Rows from block 2 of the fusion encoder, named by matrix and row number. Rows with one number belong to one attention dimension. Each number is 128 + 32 x the weight over its row's rms, rounded and kept within 0 to 255. All counts start at 0. Numbers have three digits each. After the name is the row's rms in percent of the matrix's.
# q: attention query (fusion_encoder.blocks.2.attn.q.weight, 192x192), inputs 0-191
# k: attention key (fusion_encoder.blocks.2.attn.k.weight, 192x192), inputs 0-191
q.125 101:130061139189102065139151106078123105133163156129139102157128163100157199148100116083117092180110081154111118132175170092134142158157106149119086153135110098105131147108135063134127158123070120142094120163146113137166144154171132079142146129138077154166110135107167170104080140132067156090112109107120163119214150136114097072109157125090152182151162102124140067079119123141184173159088120138090087094175141104104127165142111155166123131065150104115146164067086153164124097166133121137160135084132150169138114096217145118157158042115118136122147165142127124059130186110054133117
q.126 099:126130121108132100172155094153117130133148109140123110215165176104124121123122152130173090145170139102114139143118050082152144122087120067136099082127123149119081079098100141131150145050119176155234126112083145103147188159135133185130081118133178128123108161130158159123098094164167179078094062148179092159119155123108126101112101096150133083119109124163159108146156111157143116177114078089064106132131111155136068107122122159143101150166156143126156155169125128090108146115107124127075100117153105125149114160128084071173187054104079108156075189129173109074151158120118183097
q.127 087:118133175104102105152167106160158130174063147115178174141159089090151081113107084129139108141156159105112141121103080099136081109156160124140074114156100181132122196168093250088095098190106120133105156076124045132101084142101146076131107125174151108119149115139188191097157129136155180103144127164147123152111098135170090124137118116158135134090118094137137114204130127146143133125188124122090135118127143121112085115121121103095113192145120135116110160131151148136151134159087162118193077103141107152129136085150123043118116127173099063078171186125109155142097165194158125100
q.128 090:154122092104145133136126130101195122090159131139102146146115108170157131113110179127158126145122111110115145182102148128150161083133127114131124148063064162105124104119150128127173100161114149101179146085029145139215101140141091094146109135089120108135098159135122181105143133100159141134160107233152131128088119119093142114097205136154078184153075152114136146151096126102155121113133149097126116131155114051050063047148139163143104111135133055107112137139085110086107118163089130128196142126150103147087134191183125154134125059166156130105153047137090117161162114113138125105
q.129 097:133125107132128093149147117164181173093159159149183146180121100123151152133112110091097160152216084102095092130108155114180110092178135133132079149134134155108109075118122138096140142117075110155159075143135092101095111135143185036116138118100123135119104118112103155055148154125114157129120121176110131087121114146112137071137162116163079174080172137152111148158134123117200131165172132191113101111118103077157111176141170134158136131175078056131082187131130100096112146160100117148141129115106044136116131187174159126188081134161140065071180129141161165171133145154180091122
q.130 086:070161113162121134134176164134056127101085114175167114123136085139119137104120142119116145154156123133109125136121105179061130118141091136122166159155139134113155135090114128151162126091079131178174128130127057157167152192110162129056112122106190057138114092131082155070151145115121114072122123187092115187058129124146121087092161098202157164139131116170143130156134104117147119106136094114103126171168121083150164078151156139116132166177155159076117137128147143105112060125130124199153128143130085200156117102098152173114151097225181087056121132126139111123116194154114136134
q.131 105:109131181108077149115108158111106179110134148087063035095096172196122144120139116136184209119071148102116120121119138089139164127089136140132219134137163149137150110111155190140130130112102127071042137088054164128115155129096110082134157135137116164142188131106138151025126088101144111088124129150136115151141091128151153141132159134067156165116178132122156136170125136137114107063099116095126081086140139086150088149133084143119136118157126152165164144142134143144143110104219124178124178124140172093096065116104106141138069124165138181162089138099106131106138155146107154123
q.132 095:138107137105159178085153153060161154129132149160093094136148134149129136161106138116148086146142121131151109125109162108161164181077156155089211144143058081129106174170125189192154079132137158122144117111135154062200093122159153084214105138120120120180143130104149116133154126059119116172080110138118143125153166187137144135154112134155106089068139180168117133141132113103063163149141156056127182115100179150095178129122097090093145161083112123203124071143123115119154144130165186170147149135151117078157149106092095121118067130117137147132083088116101150162180114079131143124
q.133 093:170111160110089146058142150110158114176086101162075103144141180173098130155117125150097109111112101099180153092122133123159114111115189155080145097091182140151132082153147099167153144210220141085151107096180130095142155124103139116114166129167131156112117172161171173118096081127138162171110090135114115131151177145149077081152116125112155087127148164130152143137160165117118125137153132096123176123057207179149088149146144109126115151101115148156157141080142155169110126084165155218058166133125148062152102098079050115152082086129126111168067141116121133124137125142127153153
q.134 098:066143083158142126098091107138105151120135149138154091076145144113147116160128117135154123126095141112158158136091175093165114139130164226163210132155107147091139125145163139139174145157185155095125125131091139155087079115114104070145192080144148191083071117145110132094119123109127156178091127132189173080113095145108200064128099125103084097134102139051120088073118117120164123159186169145135124032119071169091157115136127100121104136136163131082121167131164116123104154100147147130222148118126137091095117112177102109105118148193141090133072154117106113158123108160122161130
q.135 094:039140196133100138145150154108186228157159151089124119111203134156134107103135092152162132159107142105132100144133136086159129092133117128074125168128153092132067104086098159122154146066150075119121152164102187131047078096111128107159141127123179164132139121156122103088136123164181176098116138102092166128101166103137183070147093134097151086107139193169131093171107090131123147095140087085129108051143128097170091134123171125115122103130159104096113143146178112136145152179088117154141163110141109104196090156106139120153140175146124086171144177114181193155122124175118115134
q.136 098:057166159130104092164080100110092161132161157130126156098105184155184128119175113166194181088087144154095147114147137092173130116144118115133096157155134120111079109089117141114155149083113069117072134169091218158073149086066069102160139139119139138115111160140132133139121120178090173121111151052187131156108087132122140165152049141106116073139103145119092104123087101152168156137167118108116111087175098127121074164046112127148147084126145131093141170090118146183135181128131156133202130114133103129115079130177175120151178158082127120131172135082152105136130116165141161142
q.137 104:146168060124108105158094134183144169133104105152115170064163120122149154148107118135117127104126108094152144118108136146126120156160181190160141141051131188126152113172128092159155126187108159083095069121155074140100169150122110072107181147163107159171122091136142105161114116082117116168105146132132187090149099143094093114120084082093087155156100128101117106099090139127132113222106140136153113115099143158140162161136157121112051172119142096147176129157212157164125159162130207087110136115094159086089128135168069135075113131147158151085127085038125157101150088131142132165
q.138 094:155107134108121085132121087107198101068136101105111188147080161134102077128166109114126169138111109118100171116125142170138134125168170147108126118121138150135185112126110028138141162173115154204173159082184122186113090150130124136080110136097133121110074091101128074156159097087144128128114093180104165131147139139113138155182204122157177109106142130137120123089161143121082107117125150053132203155143121108105178139120153163093136133174116118148114136084134110099096079173096123192098106112112162169152186116121106179046144107098196085119132123153114084168127174125144150066
q.139 095:098198153093123139165136131104143204143185170125100144180121192167143089137104126145151102164143075051158132134130057081149123121141123129058120152114091099123073141084109148076122145156148122102131138087123117116095159138107115094142171099135214084102153126149078137103105137125092170152155149104116100161159133145164138123135114091144123172104102078186143129156087132120114130141183149164160028103122151152097080129120188155117182140129144073130130092140176144127104189148134176132119130100119021120121131119113163194145144181139136141103169139077126061130118092124112115140
q.140 095:180078112101119107127140145135204153067084150152102103117050145165108113135151148115091090103149131156104139105117124155150175134182184118119116111132039123111139095165097144111201129059132113131083138128178116077200144123103104083152156122104161120071137099090058139135168163071101134099132134187117131079137133105140064131149114118161137159148121113078132124113171150141112125095109165091188118155146133131143054136144099146195167153160108102171052155113107163091140103122127102121109089112117076187108165142129152169144057090151124134090059110117135112136138165144152168111
q.141 087:141145164134176120140141092152083096169088101194133061125157088098124137126153111123145091098087157126148114125116141126119144127083162222140137104059119130182096121121163155135114081163156153098099114103149126134165159145159097141155169200121097221115113161166219136156041127125107148116121120138147091100131114172127091148078095136102131112063138214095151118133099152089189127203099087154126122108090145135113109083105140086045112120054147148115151153138096127129160136145113141130106175143144162063119120160102125086155187115129133135166132132126081129124122078112125149166
k.125 094:104115079117156132078100115112138110136178214136110118124095101113099100130095119153129126148152100173077144155113101110124149108088120042065172125244108120095095129191152161127173090115122099138117132100092130125079122172118119122102112122098147074119137144170183109140115138128185151116135153143139064110070051137097096135098127160161114110053096128075133143126144146116143114177131079146178138156100101133055156133126137106142155120110099089135146084130099168153158105174144116122191139142106083138086183104135148112095186056144141078132170150149094108109152079130151092191
k.126 089:099114122129149170141115083149123165116158166090141153147135114132143128160129149174158119150114175129175081144183163141127133130092091134124134130215104156132123121088144138079148192123158150122193116144134141113111174108132183172094136129105141185100165128117166170069120076089094176130125109119123158113161140117064135155128174121081097125124182116119121147167157173178136112085088149092048145121065108104159128171173109093148113194112070149130167158087177081099103145139189095177146154134116113074193153108081110183117162077067141154122172141102161081103151152103069103140
k.127 083:039158143104109063165104113119145112142154083093162105098096063175121123111168199140130146149120106145117152127121111168166143154124114164135139133129146143148133132092190106142176111140122105132143081127169079078110111096156159123166190148101154115169155119088107087104131112096129094176110048111116172118123120148116167124179166111105119199121138160152141117057125103078092140100083087120126124165152165122097170143131104160119142100163155117140131133176085047066141144132093138131105109139156105113119115111194119255090149145147138186123137121145140137153076089128069072153
k.128 093:162149135126159136111109131087092185186105087133130115071148110176160159148145145178132137126106109152113123128097146153060160122132110093153078115101178114156114123103154074104115144077104154173107131124172158112101133100084093137133109185128086084148143075165086086093148116144052155121118146110059143158186086179168192149173062151084112115150113143125105154192121091142170115177075084174111093126107079042140127139128113103126106130109098181159123098155092132161173111138125138088131167145098148100145157091158182148137163143110073106146099119099200195120168123154156145154
k.129 100:182134144087086148150132123083113172119130158169113116137206147164130092134138077158177128123126140093081137124112137123156165124150135087173136149110163115113142121126120132167119119114131088111094158097144132141097128103111113115148146157145181133134129114127157084129118109128149127147127106105073190110124083157082073136092164150159104106085048115098133102148137098157100119087055098143131141120113118165115127081126072095069101173151100205182115136208137138135135134120131146085162199150092160098120157122187136159124187218053137100190109177126125202042170077143149107124
k.130 087:166081155095156157161106090143124131134121114143168124149138130110162161091146108130125068185136186115159128125131155160138135160165130177150100125136151153148114155077098168099178128138151114126054063094129153133088102159190118159161145192121142182100141128125175094137117124085091093137106138096141124127150142074144155116173125141032085099101140126089103154098142120128083113222099174122111221169101186113193110100125110133077126094115072083168140141107180116107151190168129110146102125125104114115130161082191117108069132101054100178136121161115085140140127122147100138087
k.131 106:140102153111094125118126151128112111170135117114204128154107047132156088119090105124154069153188149124133150101142127166148088112082104094132098121156134155153074136197127147169152154120120124071141117154124114083172115100162126118111143107180122060144140128132201165102130117149123162129141111143171054082159147104102092110218085150135062220096130166092125122113104098128124160111197127137076113123149130115091183127108158156137128111082153137062121097137098101100091247154103100095148090158123110179135142125112126100138131102119111130087202145097127119164084155085126144134
k.132 097:132130178111124050104095115173093141138192097095110086147155171132156160179130136103148161111137084136109160115132157123125176134093123125147067053132132126145161146165150133142056121133153136149081110145132058124116119106063146157146154111096179191125156110135161184112140108137161144168113118138155075132158147122108098135171137155166128168100134147188152130145133116142164114081248112115094126089108115129102142091204117124123094159130157144110166106159126152106132067138073109120102124114112109124129189121147042214156142126182077083135129175129207101158093137107144139139
k.133 101:163158119127123138181158173128146101140095123150143149181060134086107122141107138166193144146081113094207109103091146181134082107127052094165112091097021151161171098179142111137056116140086121148132109139141123138136089152127174130101120094110175109157125098106134132130123187103137070158129153169158094097097184126096126104126124113123144132203131124192136140127094146085151112089196139102181101098160077114063110150088142148130137141136200120105104057132138138087102106117101103089119089107139162173078162127098121138085138163198100126106157137154155135122100094106156168134
k.134 095:149124154122135126116094187185128155136142099125076172168104127142149096136132170145215083146232137107154159079120104078102096130125115086178101101089168124154126151155140077162092092103145084071060143132129128137113135165093130176069138087251116085159118148110083159156120083092165168109135147127122129074127169138159078150166116086145167119119142089138197166163157144146086106110130109125118123127168152135094153113161181107129137121131104140116132129143171146148171186207071131107130172114116146150128085115157151105138139130145115147180115150117105134153164117165193141100
k.135 095:138119164044080119151129126160084101119156120157106147078154104130121057121151146136141079139202134104124123103132134122148147096069106138140158137167167139215095106159134153150132131081130115071097143113048122106166135115159149130146139136182091095131111167148162117063128129097162186094160074171169114145123154093120089074107102144219115158130134059106130109154148156083074137125120103132110119149217133140042125128154070157132095172106120166114116132135136120107125170155100210139160098110184133105109154144117128112093156204099153159176148132132139164145135107099164130107
k.136 098:150089164090136140116139122123128109112086092206113147141128043096096083133108132103149131132197129145120180159102112098132133116145108107064198163121168129117143081079109129136165117053112168094166172161106074122188155131157122114130124135163083069129115215131121108141112092118161153153156090109058164160102123083128145074111135137194152148115086128093155148170164159109120122127038119171142134159147127134071149178172127122177123112154154138144123136150125103132115175127169146140153117084146145143130108221076140135158101110112185171111118083162132150116200146145185133137
k.137 098:093169085136125134143127198113096076147114124101086136134133152119105122112141151115173164131132056170182141082158080137124137113133078135143147168173108110175127179165122101095135128128110128167134186126143157145138088104155156125148122083100126143089112174139091161150105138126174110095094141088130120125172134173124116138164128140098139045118092094136159190191090097178107084046150138130101143133124142174120112119051143102076125143125070113118071055119112148118117107130076100103120175111118172147129029130157184146166217107139137098129089144144094069112166125132146133196
k.138 085:142141080146162141115178086090188092141076120173154146107133155111124157129116156188090140104086085166157106167099175203088092124099093143110122162098080109111182145117148161095071109151146114090135068117123166089158156178105123131146117194080128098153169119127141172133102169159131121104111133129164159123038121124177146122121106135105138087175136120133120152101088105146109079172069160160167072080086108076201067122094137120134129158105126112089170153160090150168163116127173050107070125113100094140172097111172143147145189116142104155141115091155127150120148145107092107165
k.139 096:166080197126079167129150123064189133120173137135118092126101094141079102094126120128069162113125071094122136098153125150159153179109150164137147163165144144163105107134156148184093144058096103123137136116082149130166144078095209113120145127179098135164178131157159134100131087112208117140136095105083138159142123170102107097150149209139144107156088146151140111172113126138079137081116137152091167100144141116139141138149110090109082177126086130198106155127108136118143215136100174178119143119099195095113093138090100146126109127066145129146111164144167208119205103147142135091
k.140 098:159128175112112131161110118058164116150139160155168103103126130206137134083125119082142214138098131111179084139125194090098143169130162117144112226114147101099155091181142132143089080173078127143079094115113091119116124160148097127181120142156154124166176144132125147191102103170081111130121129130175140142114111165154140199132141138101039121114101187130148072157118113131124135101125137109135120075101095152150161148086166057101102118069130132137091129087140115144093103136089116100134132142154166169181145098137105147151164166066086084121114084108088111077133060138101146173
k.141 083:152130097176125155120114157133161125140131131121143162150133139098141097143141152093125132148120122140153192125133076087136143093125121149116090124156106179127127120112136055110155114073161174158197156140175112134149069116084119131082126110070136079114114125088090101110198122124152150158135146125096154082195136118129175146085131100127162182113139131112124185163146109101122125110187107136154094156126109077112123082094129141179150145145147135099134066090145101097106129086067147122109083094091119168100080155107211152125126169255101156107109067163160099147077188107189110112