Weights of a small model that answers yes/no questions on an image's attributes.
Training: 29700 steps, batches of 128.
Data: trained on photos of arthropod specimens (BIOSCAN-5M), 195000 training examples, 19.5 epochs.
Rows from block 3 of the image encoder of a small model that answers yes/no questions on an image's attributes, named by matrix and row number. Rows with one number belong to one neuron. Each number is 500 + 40 x the weight over its row's rms, rounded and kept within 0 to 999. All counts start at 0. Numbers have three digits each. After the name is the row's rms in percent of the matrix's.
After each neuron's rows are labels from the 100 images, of 14976, where the neuron reaches its highest value: "responds to" is what is common among them; "patch colour" is the nearest of a few named colours to the mean colour under the peak. Only what is clearly more common there than usual is listed. The data: photos of arthropod specimens (BIOSCAN-5M).
# fc1: MLP up (encoder.blocks.3.mlp.fc1.weight, 1024x256), inputs 52-103
# fc2: MLP down (encoder.blocks.3.mlp.fc2.weight, 256x1024, transposed), outputs 52-103

fc1.516 063:573514501489485505526514544475438437489528516592448596541497538564446549551458504516514505513518473574500489572460503567523499522485521643447516492538484515
fc2.516 058:449421468592567544485568473474473507444475510472539483505536525462508442482518488530479470477616460475477492466510508493495581442504463507492431424469496540
responds to: order Coleoptera; family Throscidae
patch colour: grey; brown

fc1.287 197:601479544488462455530435560514509528538537510567499503485515497501500444495481493497555512543472496525566505436500521472576520555496521468487493425524460394
fc2.287 188:488588506518531570539494501493471561489502491563523554518486493489541511490525522508448458503527561499487512431490579520501462466459568535520543530463524475
responds to: order Coleoptera
patch colour: brown; grey

fc1.34 126:556469452522443493500582462496485489441591547507546486452489517478505488538514461538477510553543416523513477507465439469507511526562511577586408478503422525
fc2.34 133:538441455522487435520539501529482475497441539565475483495468476461490511474565451461489509520538601493576559440450493523476477527533473470485463415535513456
responds to: order Hemiptera
patch colour: grey

fc1.257 104:532476504443546463435475492476523466538524521518496494485529592440486523490503532530506458551558580474462557529487482485491508492545589523586523484606502501
fc2.257 121:489469451478438466509457500529499480482543452473465536481491474516490477487465471551405525486532489420490512491483428567488513506548436523442414424500568470
responds to: order Hemiptera; family Cicadellidae
patch colour: grey

fc1.395 120:497469424471467520508480560474473553508485402433545590525559510418460566535531563509490438483487605491556545450494539504556464421488417481517502536520555548
fc2.395 125:522532439477512525505542466449460558427503525531454546466431550546461466545476471542500589507475454504532510486547507506493460551477577496507563444484456485
responds to: order Hemiptera; family Cicadellidae
patch colour: grey

fc1.720 058:519530384512493386495530517525562479494466529509528523517496485486550449547483486534541457558466506446517508502485552507522488566487496495529480493389480434
fc2.720 058:486461566488533459510447514502475529470553442475495492458579553521516463555481537439469512512529523507490506569462484436494489494441511474541477495563573572
responds to: order Hemiptera
patch colour: pink

fc1.623 080:499486486484471453478531510566480500490448489505470452486533535552501473512482476493504513541486544482493510490510495568504461510464541427571426543407509475
fc2.623 087:427465454442541451527418525456511531517512484402468522455472511474512501487520487507430525549527563513513550526472509506493467476496508519455538503576446554
responds to: order Hemiptera
patch colour: grey

fc1.483 149:465532500532479513487442531559556447531557527410504475489481436513541476532555497497550456417482490514539443464423482466483467505514475465496463536434475484
fc2.483 181:475494488483544488468513373484573469535525539459441557452520506511497478467540492520426487499477514569464548509579486471520539545493488580466497495531534517
responds to: order Lepidoptera
patch colour: brown; grey

fc1.117 136:510534452440449519507529577561508542569474552481548467511536497564507476523549516516489493458444440574509529431474490549549502485426525465422471492539431487
fc2.117 137:565440477532485490438542523471466469466460470485487448497511478512509453521540465427504462545438449459440493507472490501512455533455572619516520469483496566
responds to: order Lepidoptera
patch colour: brown

fc1.341 181:486487532509532387477513521488543535435453484476480525539506456533493441464459431501534478540501555499541539563454549541540508559536506461505517503483561495
fc2.341 176:440481481520458426508451490517509487473494438412531467475504479523486414542529565509446505484484514461455539495453537484527496533486497413459464437435557480
responds to: order Hemiptera
patch colour: grey

fc1.147 117:541539510542567611431450531580573497405516554435535497491536450540500492526545524437465432467477570483479526554486440467479538547467440494496584541454524452
fc2.147 119:502579478455483493542484421524509508497589457521447512476495520425499518502500506509482523496563487539475476463555418553520501555511600532486542486505552549
responds to: order Lepidoptera
patch colour: grey

fc1.275 143:457482548533495576510477549498453455559513536522471473454519517475515489449553482557495485528555535546516514510501498471513469470483475507518494417519487487
fc2.275 121:480532475452466479566528473517559465435413456514492507553437468502456459494454478433501537489481450508452453496465490494572516520461516493474512550529515547
responds to: order Hymenoptera
patch colour: grey

fc1.656 045:544516428485473467463531441530477550474505464537579565521556467507525464467447456445545486492535488520502495482484527400467438485524496541501434534496579552
fc2.656 049:423471463480510469454547605499497560540563526499505526508527424560493505498499498502450506471448469473502517508447538563505528485484506517463520504506508487
responds to: order Coleoptera
patch colour: white

fc1.64 190:549475546493497423468443470522546496511532572503523488475520501452501520503514449560469539545505516508461494348495532483530491474411462492528448447503470541
fc2.64 185:539487513515444460477480531535577502583534491515554528498600553471574535521457426484504473493475540547492523506503461516524486505556561474450525522509482508
responds to: order Coleoptera
patch colour: brown

fc1.110 150:541538492499493550504472462532456534470511412467531473563486439528524489523545453556495452509526517484568472543502500475585486526482513449465468514530532582
fc2.110 169:539514513523467446501522496530482467467503504483539445569510498551545470485461466537520465508474515490537552438531478529534519493503427511547510447527482502
responds to: order Lepidoptera
patch colour: grey

fc1.715 102:488498529529499499519529531434484468494531532492527543505448505495502478482474519529530499528588545518470441433549534522464508544496481592449470457527463492
fc2.715 103:511500477519435519475513512564485515530462497444461518487466446560432481490414455484521440517435487551496546492455451519521480469567550499562433459511523480
responds to: order Hemiptera; family Cicadellidae
patch colour: grey; brown

fc1.194 174:547442493492478521489557414489479522492497481537463440490445519547455518450518484475503513485490508568518540509416534500475468471493508533549505532543481589
fc2.194 203:450501471498442474456501515512472498465521493474566527451464495379566539590512508569486467541522518436525569439468545463451586495510469538574446424544459526
responds to: order Coleoptera
patch colour: grey

fc1.572 141:431515466458508558471492467469522509538440555519517466432498469552548567471548452532440438546564460557438539535465486504529470478532481452462498519603374530
fc2.572 146:496500454499478447540492535483462526544504574502502514442555483472496449520486526446490451496445450444544446533531492496550457504507477556463487514441549458
responds to: order Hymenoptera
patch colour: brown

fc1.717 182:574493533473467501471521505445482585525463470549517502511479546502489555540471488568488505553458512589474509467484562513536466404571503545467524486521474472
fc2.717 193:509531463498503472504497488559534391498527508462436489522513486493415458456444509492559594502605505503461457509525516452460544515572537503483508512553542459
responds to: order Coleoptera
patch colour: grey; brown

fc1.727 150:553550504503528502531537526489514515431559432515538461468476447497548509491516510518478511531504493453495431498456569419558509502520466587559495508449485500
fc2.727 133:467421511576499504465461484456461474517476547533520474560515459474452458541433485444426473482416487393469479492507503495416512492499453473512457431553539515
responds to: order Lepidoptera
patch colour: pink

fc1.738 169:495541544521568496524496438515550452402557524477468474499470450508505487460521450537532480496468497575528460492508512467447451501520466533576430594463437522
fc2.738 184:546521452482518553405506526503536513440457505493472526457516491464548547496481522528491511507496538475491523526437459525538533469469527572423535485564456546
responds to: order Lepidoptera
patch colour: brown; grey

fc1.106 168:495470554413492489484429453474547513465526582484454448500448411513518565494525511554539475492498545536467485489487567493513512498537563522542481558524533529
fc2.106 187:517493530468541553487492523593531522446529487502542499454505572494497582532471498527435526459483536447545505497528530499490536558518459490465465489521525588
responds to: order Coleoptera
patch colour: brown

fc1.588 041:474535444499497485497484496491477511475491494596557519572500487528547476476506538467492508425487536569532561495481592574428441423478490510503491510530486485
fc2.588 049:505500510517495484510599460507508555581547564490427531500516450592432530522473418470489525562522504532467452539539538476455500559496523555505486410494478509
responds to: order Coleoptera
patch colour: white

fc1.757 074:584457519512482485536458482488492487510506530506561449523491498420510508483544487581543492562546525532476550506447469427599524470526507464497451475541548448
fc2.757 066:447488458511488492504560407557544539532479526467493530482554496487580433457530455494443509467551591492447495441520493505460514497501546546494507514424456491
responds to: order Hemiptera
patch colour: brown; grey

fc1.124 128:463523491558467586536426496454482462512468491458504542515489516482506498534445515513439468558526501550537518543522473499489560556463517479471486608491524479
fc2.124 119:478450504471518470532505560534521466439544454517442425496500483517429550424505550503544446453561507524535503504525485478494461436488492575537430463551467472
responds to: order Lepidoptera; order Hemiptera
patch colour: grey

fc1.499 045:582421526514510519440465589504520504475470532465481473520546545528547458497483537495560513491530530511464478513542469539565507540511535567474526400548525533
fc2.499 050:530422461501456510494495512475530551487535483465514527520558447589490537520471475510554500450502531496463557530484475504407595436597495517494479523521498477
responds to: order Hemiptera; family Cicadellidae
patch colour: grey

fc1.81 092:543459513493484482431461491472517530449422510510565459529465489474545503507498505552446493525525505465509497417491564485505511440458439511490489505506554464
fc2.81 081:463464462464503532474515538512571500469525508492485520472526508511540429516485476441548551428503599492481509521555453445518528516546495456444449458563569536
responds to: order Hemiptera
patch colour: grey; brown

fc1.401 116:506494527489544507528389549478500524558553577465552513522591503433539535564494475515449559633474529554540522493492504518455437522530490455447513563552432502
fc2.401 122:542531464502534541461504474498523499488436533516413486448498535451489437548478527435553521422448447512477487511482461462504453559509487547509522494504536492
responds to: order Lepidoptera
patch colour: grey; brown

fc1.111 046:483436578484503526520534452469453525502557486491418479446498514526481450520478451491448462553504483515497485479529448504547526558514449490444460551523547520
fc2.111 052:515522396518502444497488521558499470535405551489504488433550468500513501550545473504495513564547526533510554510496584551450588468510480559503535464541426549
responds to: order Hemiptera
patch colour: grey

fc1.201 172:470526525548559486550432480525485485485439529542533526508519483470553489484466504622512462571535462493463456431559484401544489434503513506548461512515529486
fc2.201 169:567514601550449458560509507512526538548454555451475552475550475496534504493530532444497433503484567467511561513504527520409540547455571534529479438486519501
responds to: order Hemiptera
patch colour: grey

fc1.561 081:467503509525514510547462494497468509415553490502488479515429501484495424538490496485445439472560458491491488481445428438513532470464525471484498547455544566
fc2.561 075:503455491512509475504509477553491515494521504475524533452540530470529587471460512480493553633459484516523530487519534552556550571486518451535478473527547496
responds to: order Lepidoptera
patch colour: grey

fc1.362 052:535462546472551482469513561477520539506455513476545578511423466526509502395493455501518493570478512524521468496482467528536558524475522502536505481519420496
fc2.362 052:466595454512469532458521516545496447581504548474544482448560453536519471574525436463479499486459519539476533506508497530470447568442500451496476483508518546
responds to: order Lepidoptera
patch colour: brown

fc1.749 222:408537566532564605510500471457492501512543535484529487473526436489451501571523452512465439522528536491523509493491539457540471494520477512506475537513455521
fc2.749 240:567467460505504528562521414508381558556474460484448590470496478556501489483472522536536499466540495531459520476519499482491522432510563526485474549507536524
responds to: order Lepidoptera
patch colour: grey

fc1.548 221:527509529492549529547568493518528553511454435489445474496604492534538533501511512472473435501463463569440519581497475435493517558546493482449528492474561505
fc2.548 221:533536536424444529500562473529491464517573493586521521584385512438512502454526532435518522552489405542485479522553477441529500518514534535511459547465520503
responds to: order Hemiptera
patch colour: pink

fc1.264 228:485473524499432431590540491485423415487497479518493495532488490448548566505501449580464511488525519522482496490530493479529515463510441529498500502554492554
fc2.264 254:507484457485488444512496537501488574480560500539477504465526529466593504533544488510497487551476562524458505521494500520435496549514430478485454495490495490
responds to: order Hemiptera
patch colour: grey

fc1.494 086:536450541465472542500466524508418542481445548521555504521495480535507526498450491493459540522609499464467564473527435577505456464477449511484521475495460530
fc2.494 086:536475446467474467466509493472515415542446463489480591507564509618489464498505461434499481450367535505518470522490527482482526492536544517436467457508466444
responds to: order Hemiptera; family Cicadellidae
patch colour: grey

fc1.156 058:538453503517546558502453549454541436552471526491519561536523476510481483528513529549596560520464472521411488500528537579495403530490493474499532471508599518
fc2.156 062:465526496526558543485516482483496538530524484367459455423537498524516460525430509535498534480513522487511485447474499469490514479516502549538535428496484478
responds to: order Hemiptera; family Cicadellidae
patch colour: grey

fc1.658 072:487457524429510539493484557457535434494426583483503486545535530531475482538497482532565557505517556565451506480540510615496512445609482568489546505520510443
fc2.658 070:497484492556533439497582518456508516517566516453400484532493468466470562436417463533515494438637530535448477512505582435472485478550536496478522441543520569
responds to: order Hemiptera
patch colour: grey

fc1.245 184:501537565546486496532511548515490486534500557527446457496442494487471506460475479438522542476517559499491523460449499487464451541542550499554524424514492519
fc2.245 175:452425472507461457505422478460424486469474481413429437537497493521520539472464506659491560529516458514508541449519371487517478463528533515500523476485519449
responds to: order Hemiptera
patch colour: grey

fc1.348 057:446555560509497522513445511461559491498451570446474557418538568461507558562489469489544513496495551551440444427584538496519511451574494550495507555464501482
fc2.348 056:545536523491476434516489543479473497546519439467518489526547428501472486492547493546488566550559518593457536465514534496528493532524481531550577528510575543
responds to: order Coleoptera
patch colour: grey

fc1.437 217:545470475611490516563489483464475435566543521578493568511462488515471424511477492460500521478471495513463433569455480537441538533527501475482518467587460515
fc2.437 209:521461483509504569572465564556518496420515488506441490462552446518493507495538511505485487511590515533451544447528515540548558499480462509475449517536471568
responds to: order Coleoptera; family Throscidae
patch colour: brown; black

fc1.675 098:427518469550506498458509402509457574530409537443531498465495459534465491516523531462544483471474464465508496524486428477549501564478469600488500551476445480
fc2.675 102:524443599483510541528465514480542530552538485472418504459449493479510534485528479526488516558488548506483493503538430511498526531491501354451435498471525498
responds to: order Lepidoptera
patch colour: grey; brown

fc1.721 184:530488439475530500533414473560490540545502537499472489535504478506503492429529507566449523518498542498465499503409484569513492488556445481547528498474551525
fc2.721 174:517483508477451499486553551497611474535528462497533477424567497525555506490481574463511471460477434513513481495545484484446477480412545563485464495538471485
responds to: order Coleoptera
patch colour: brown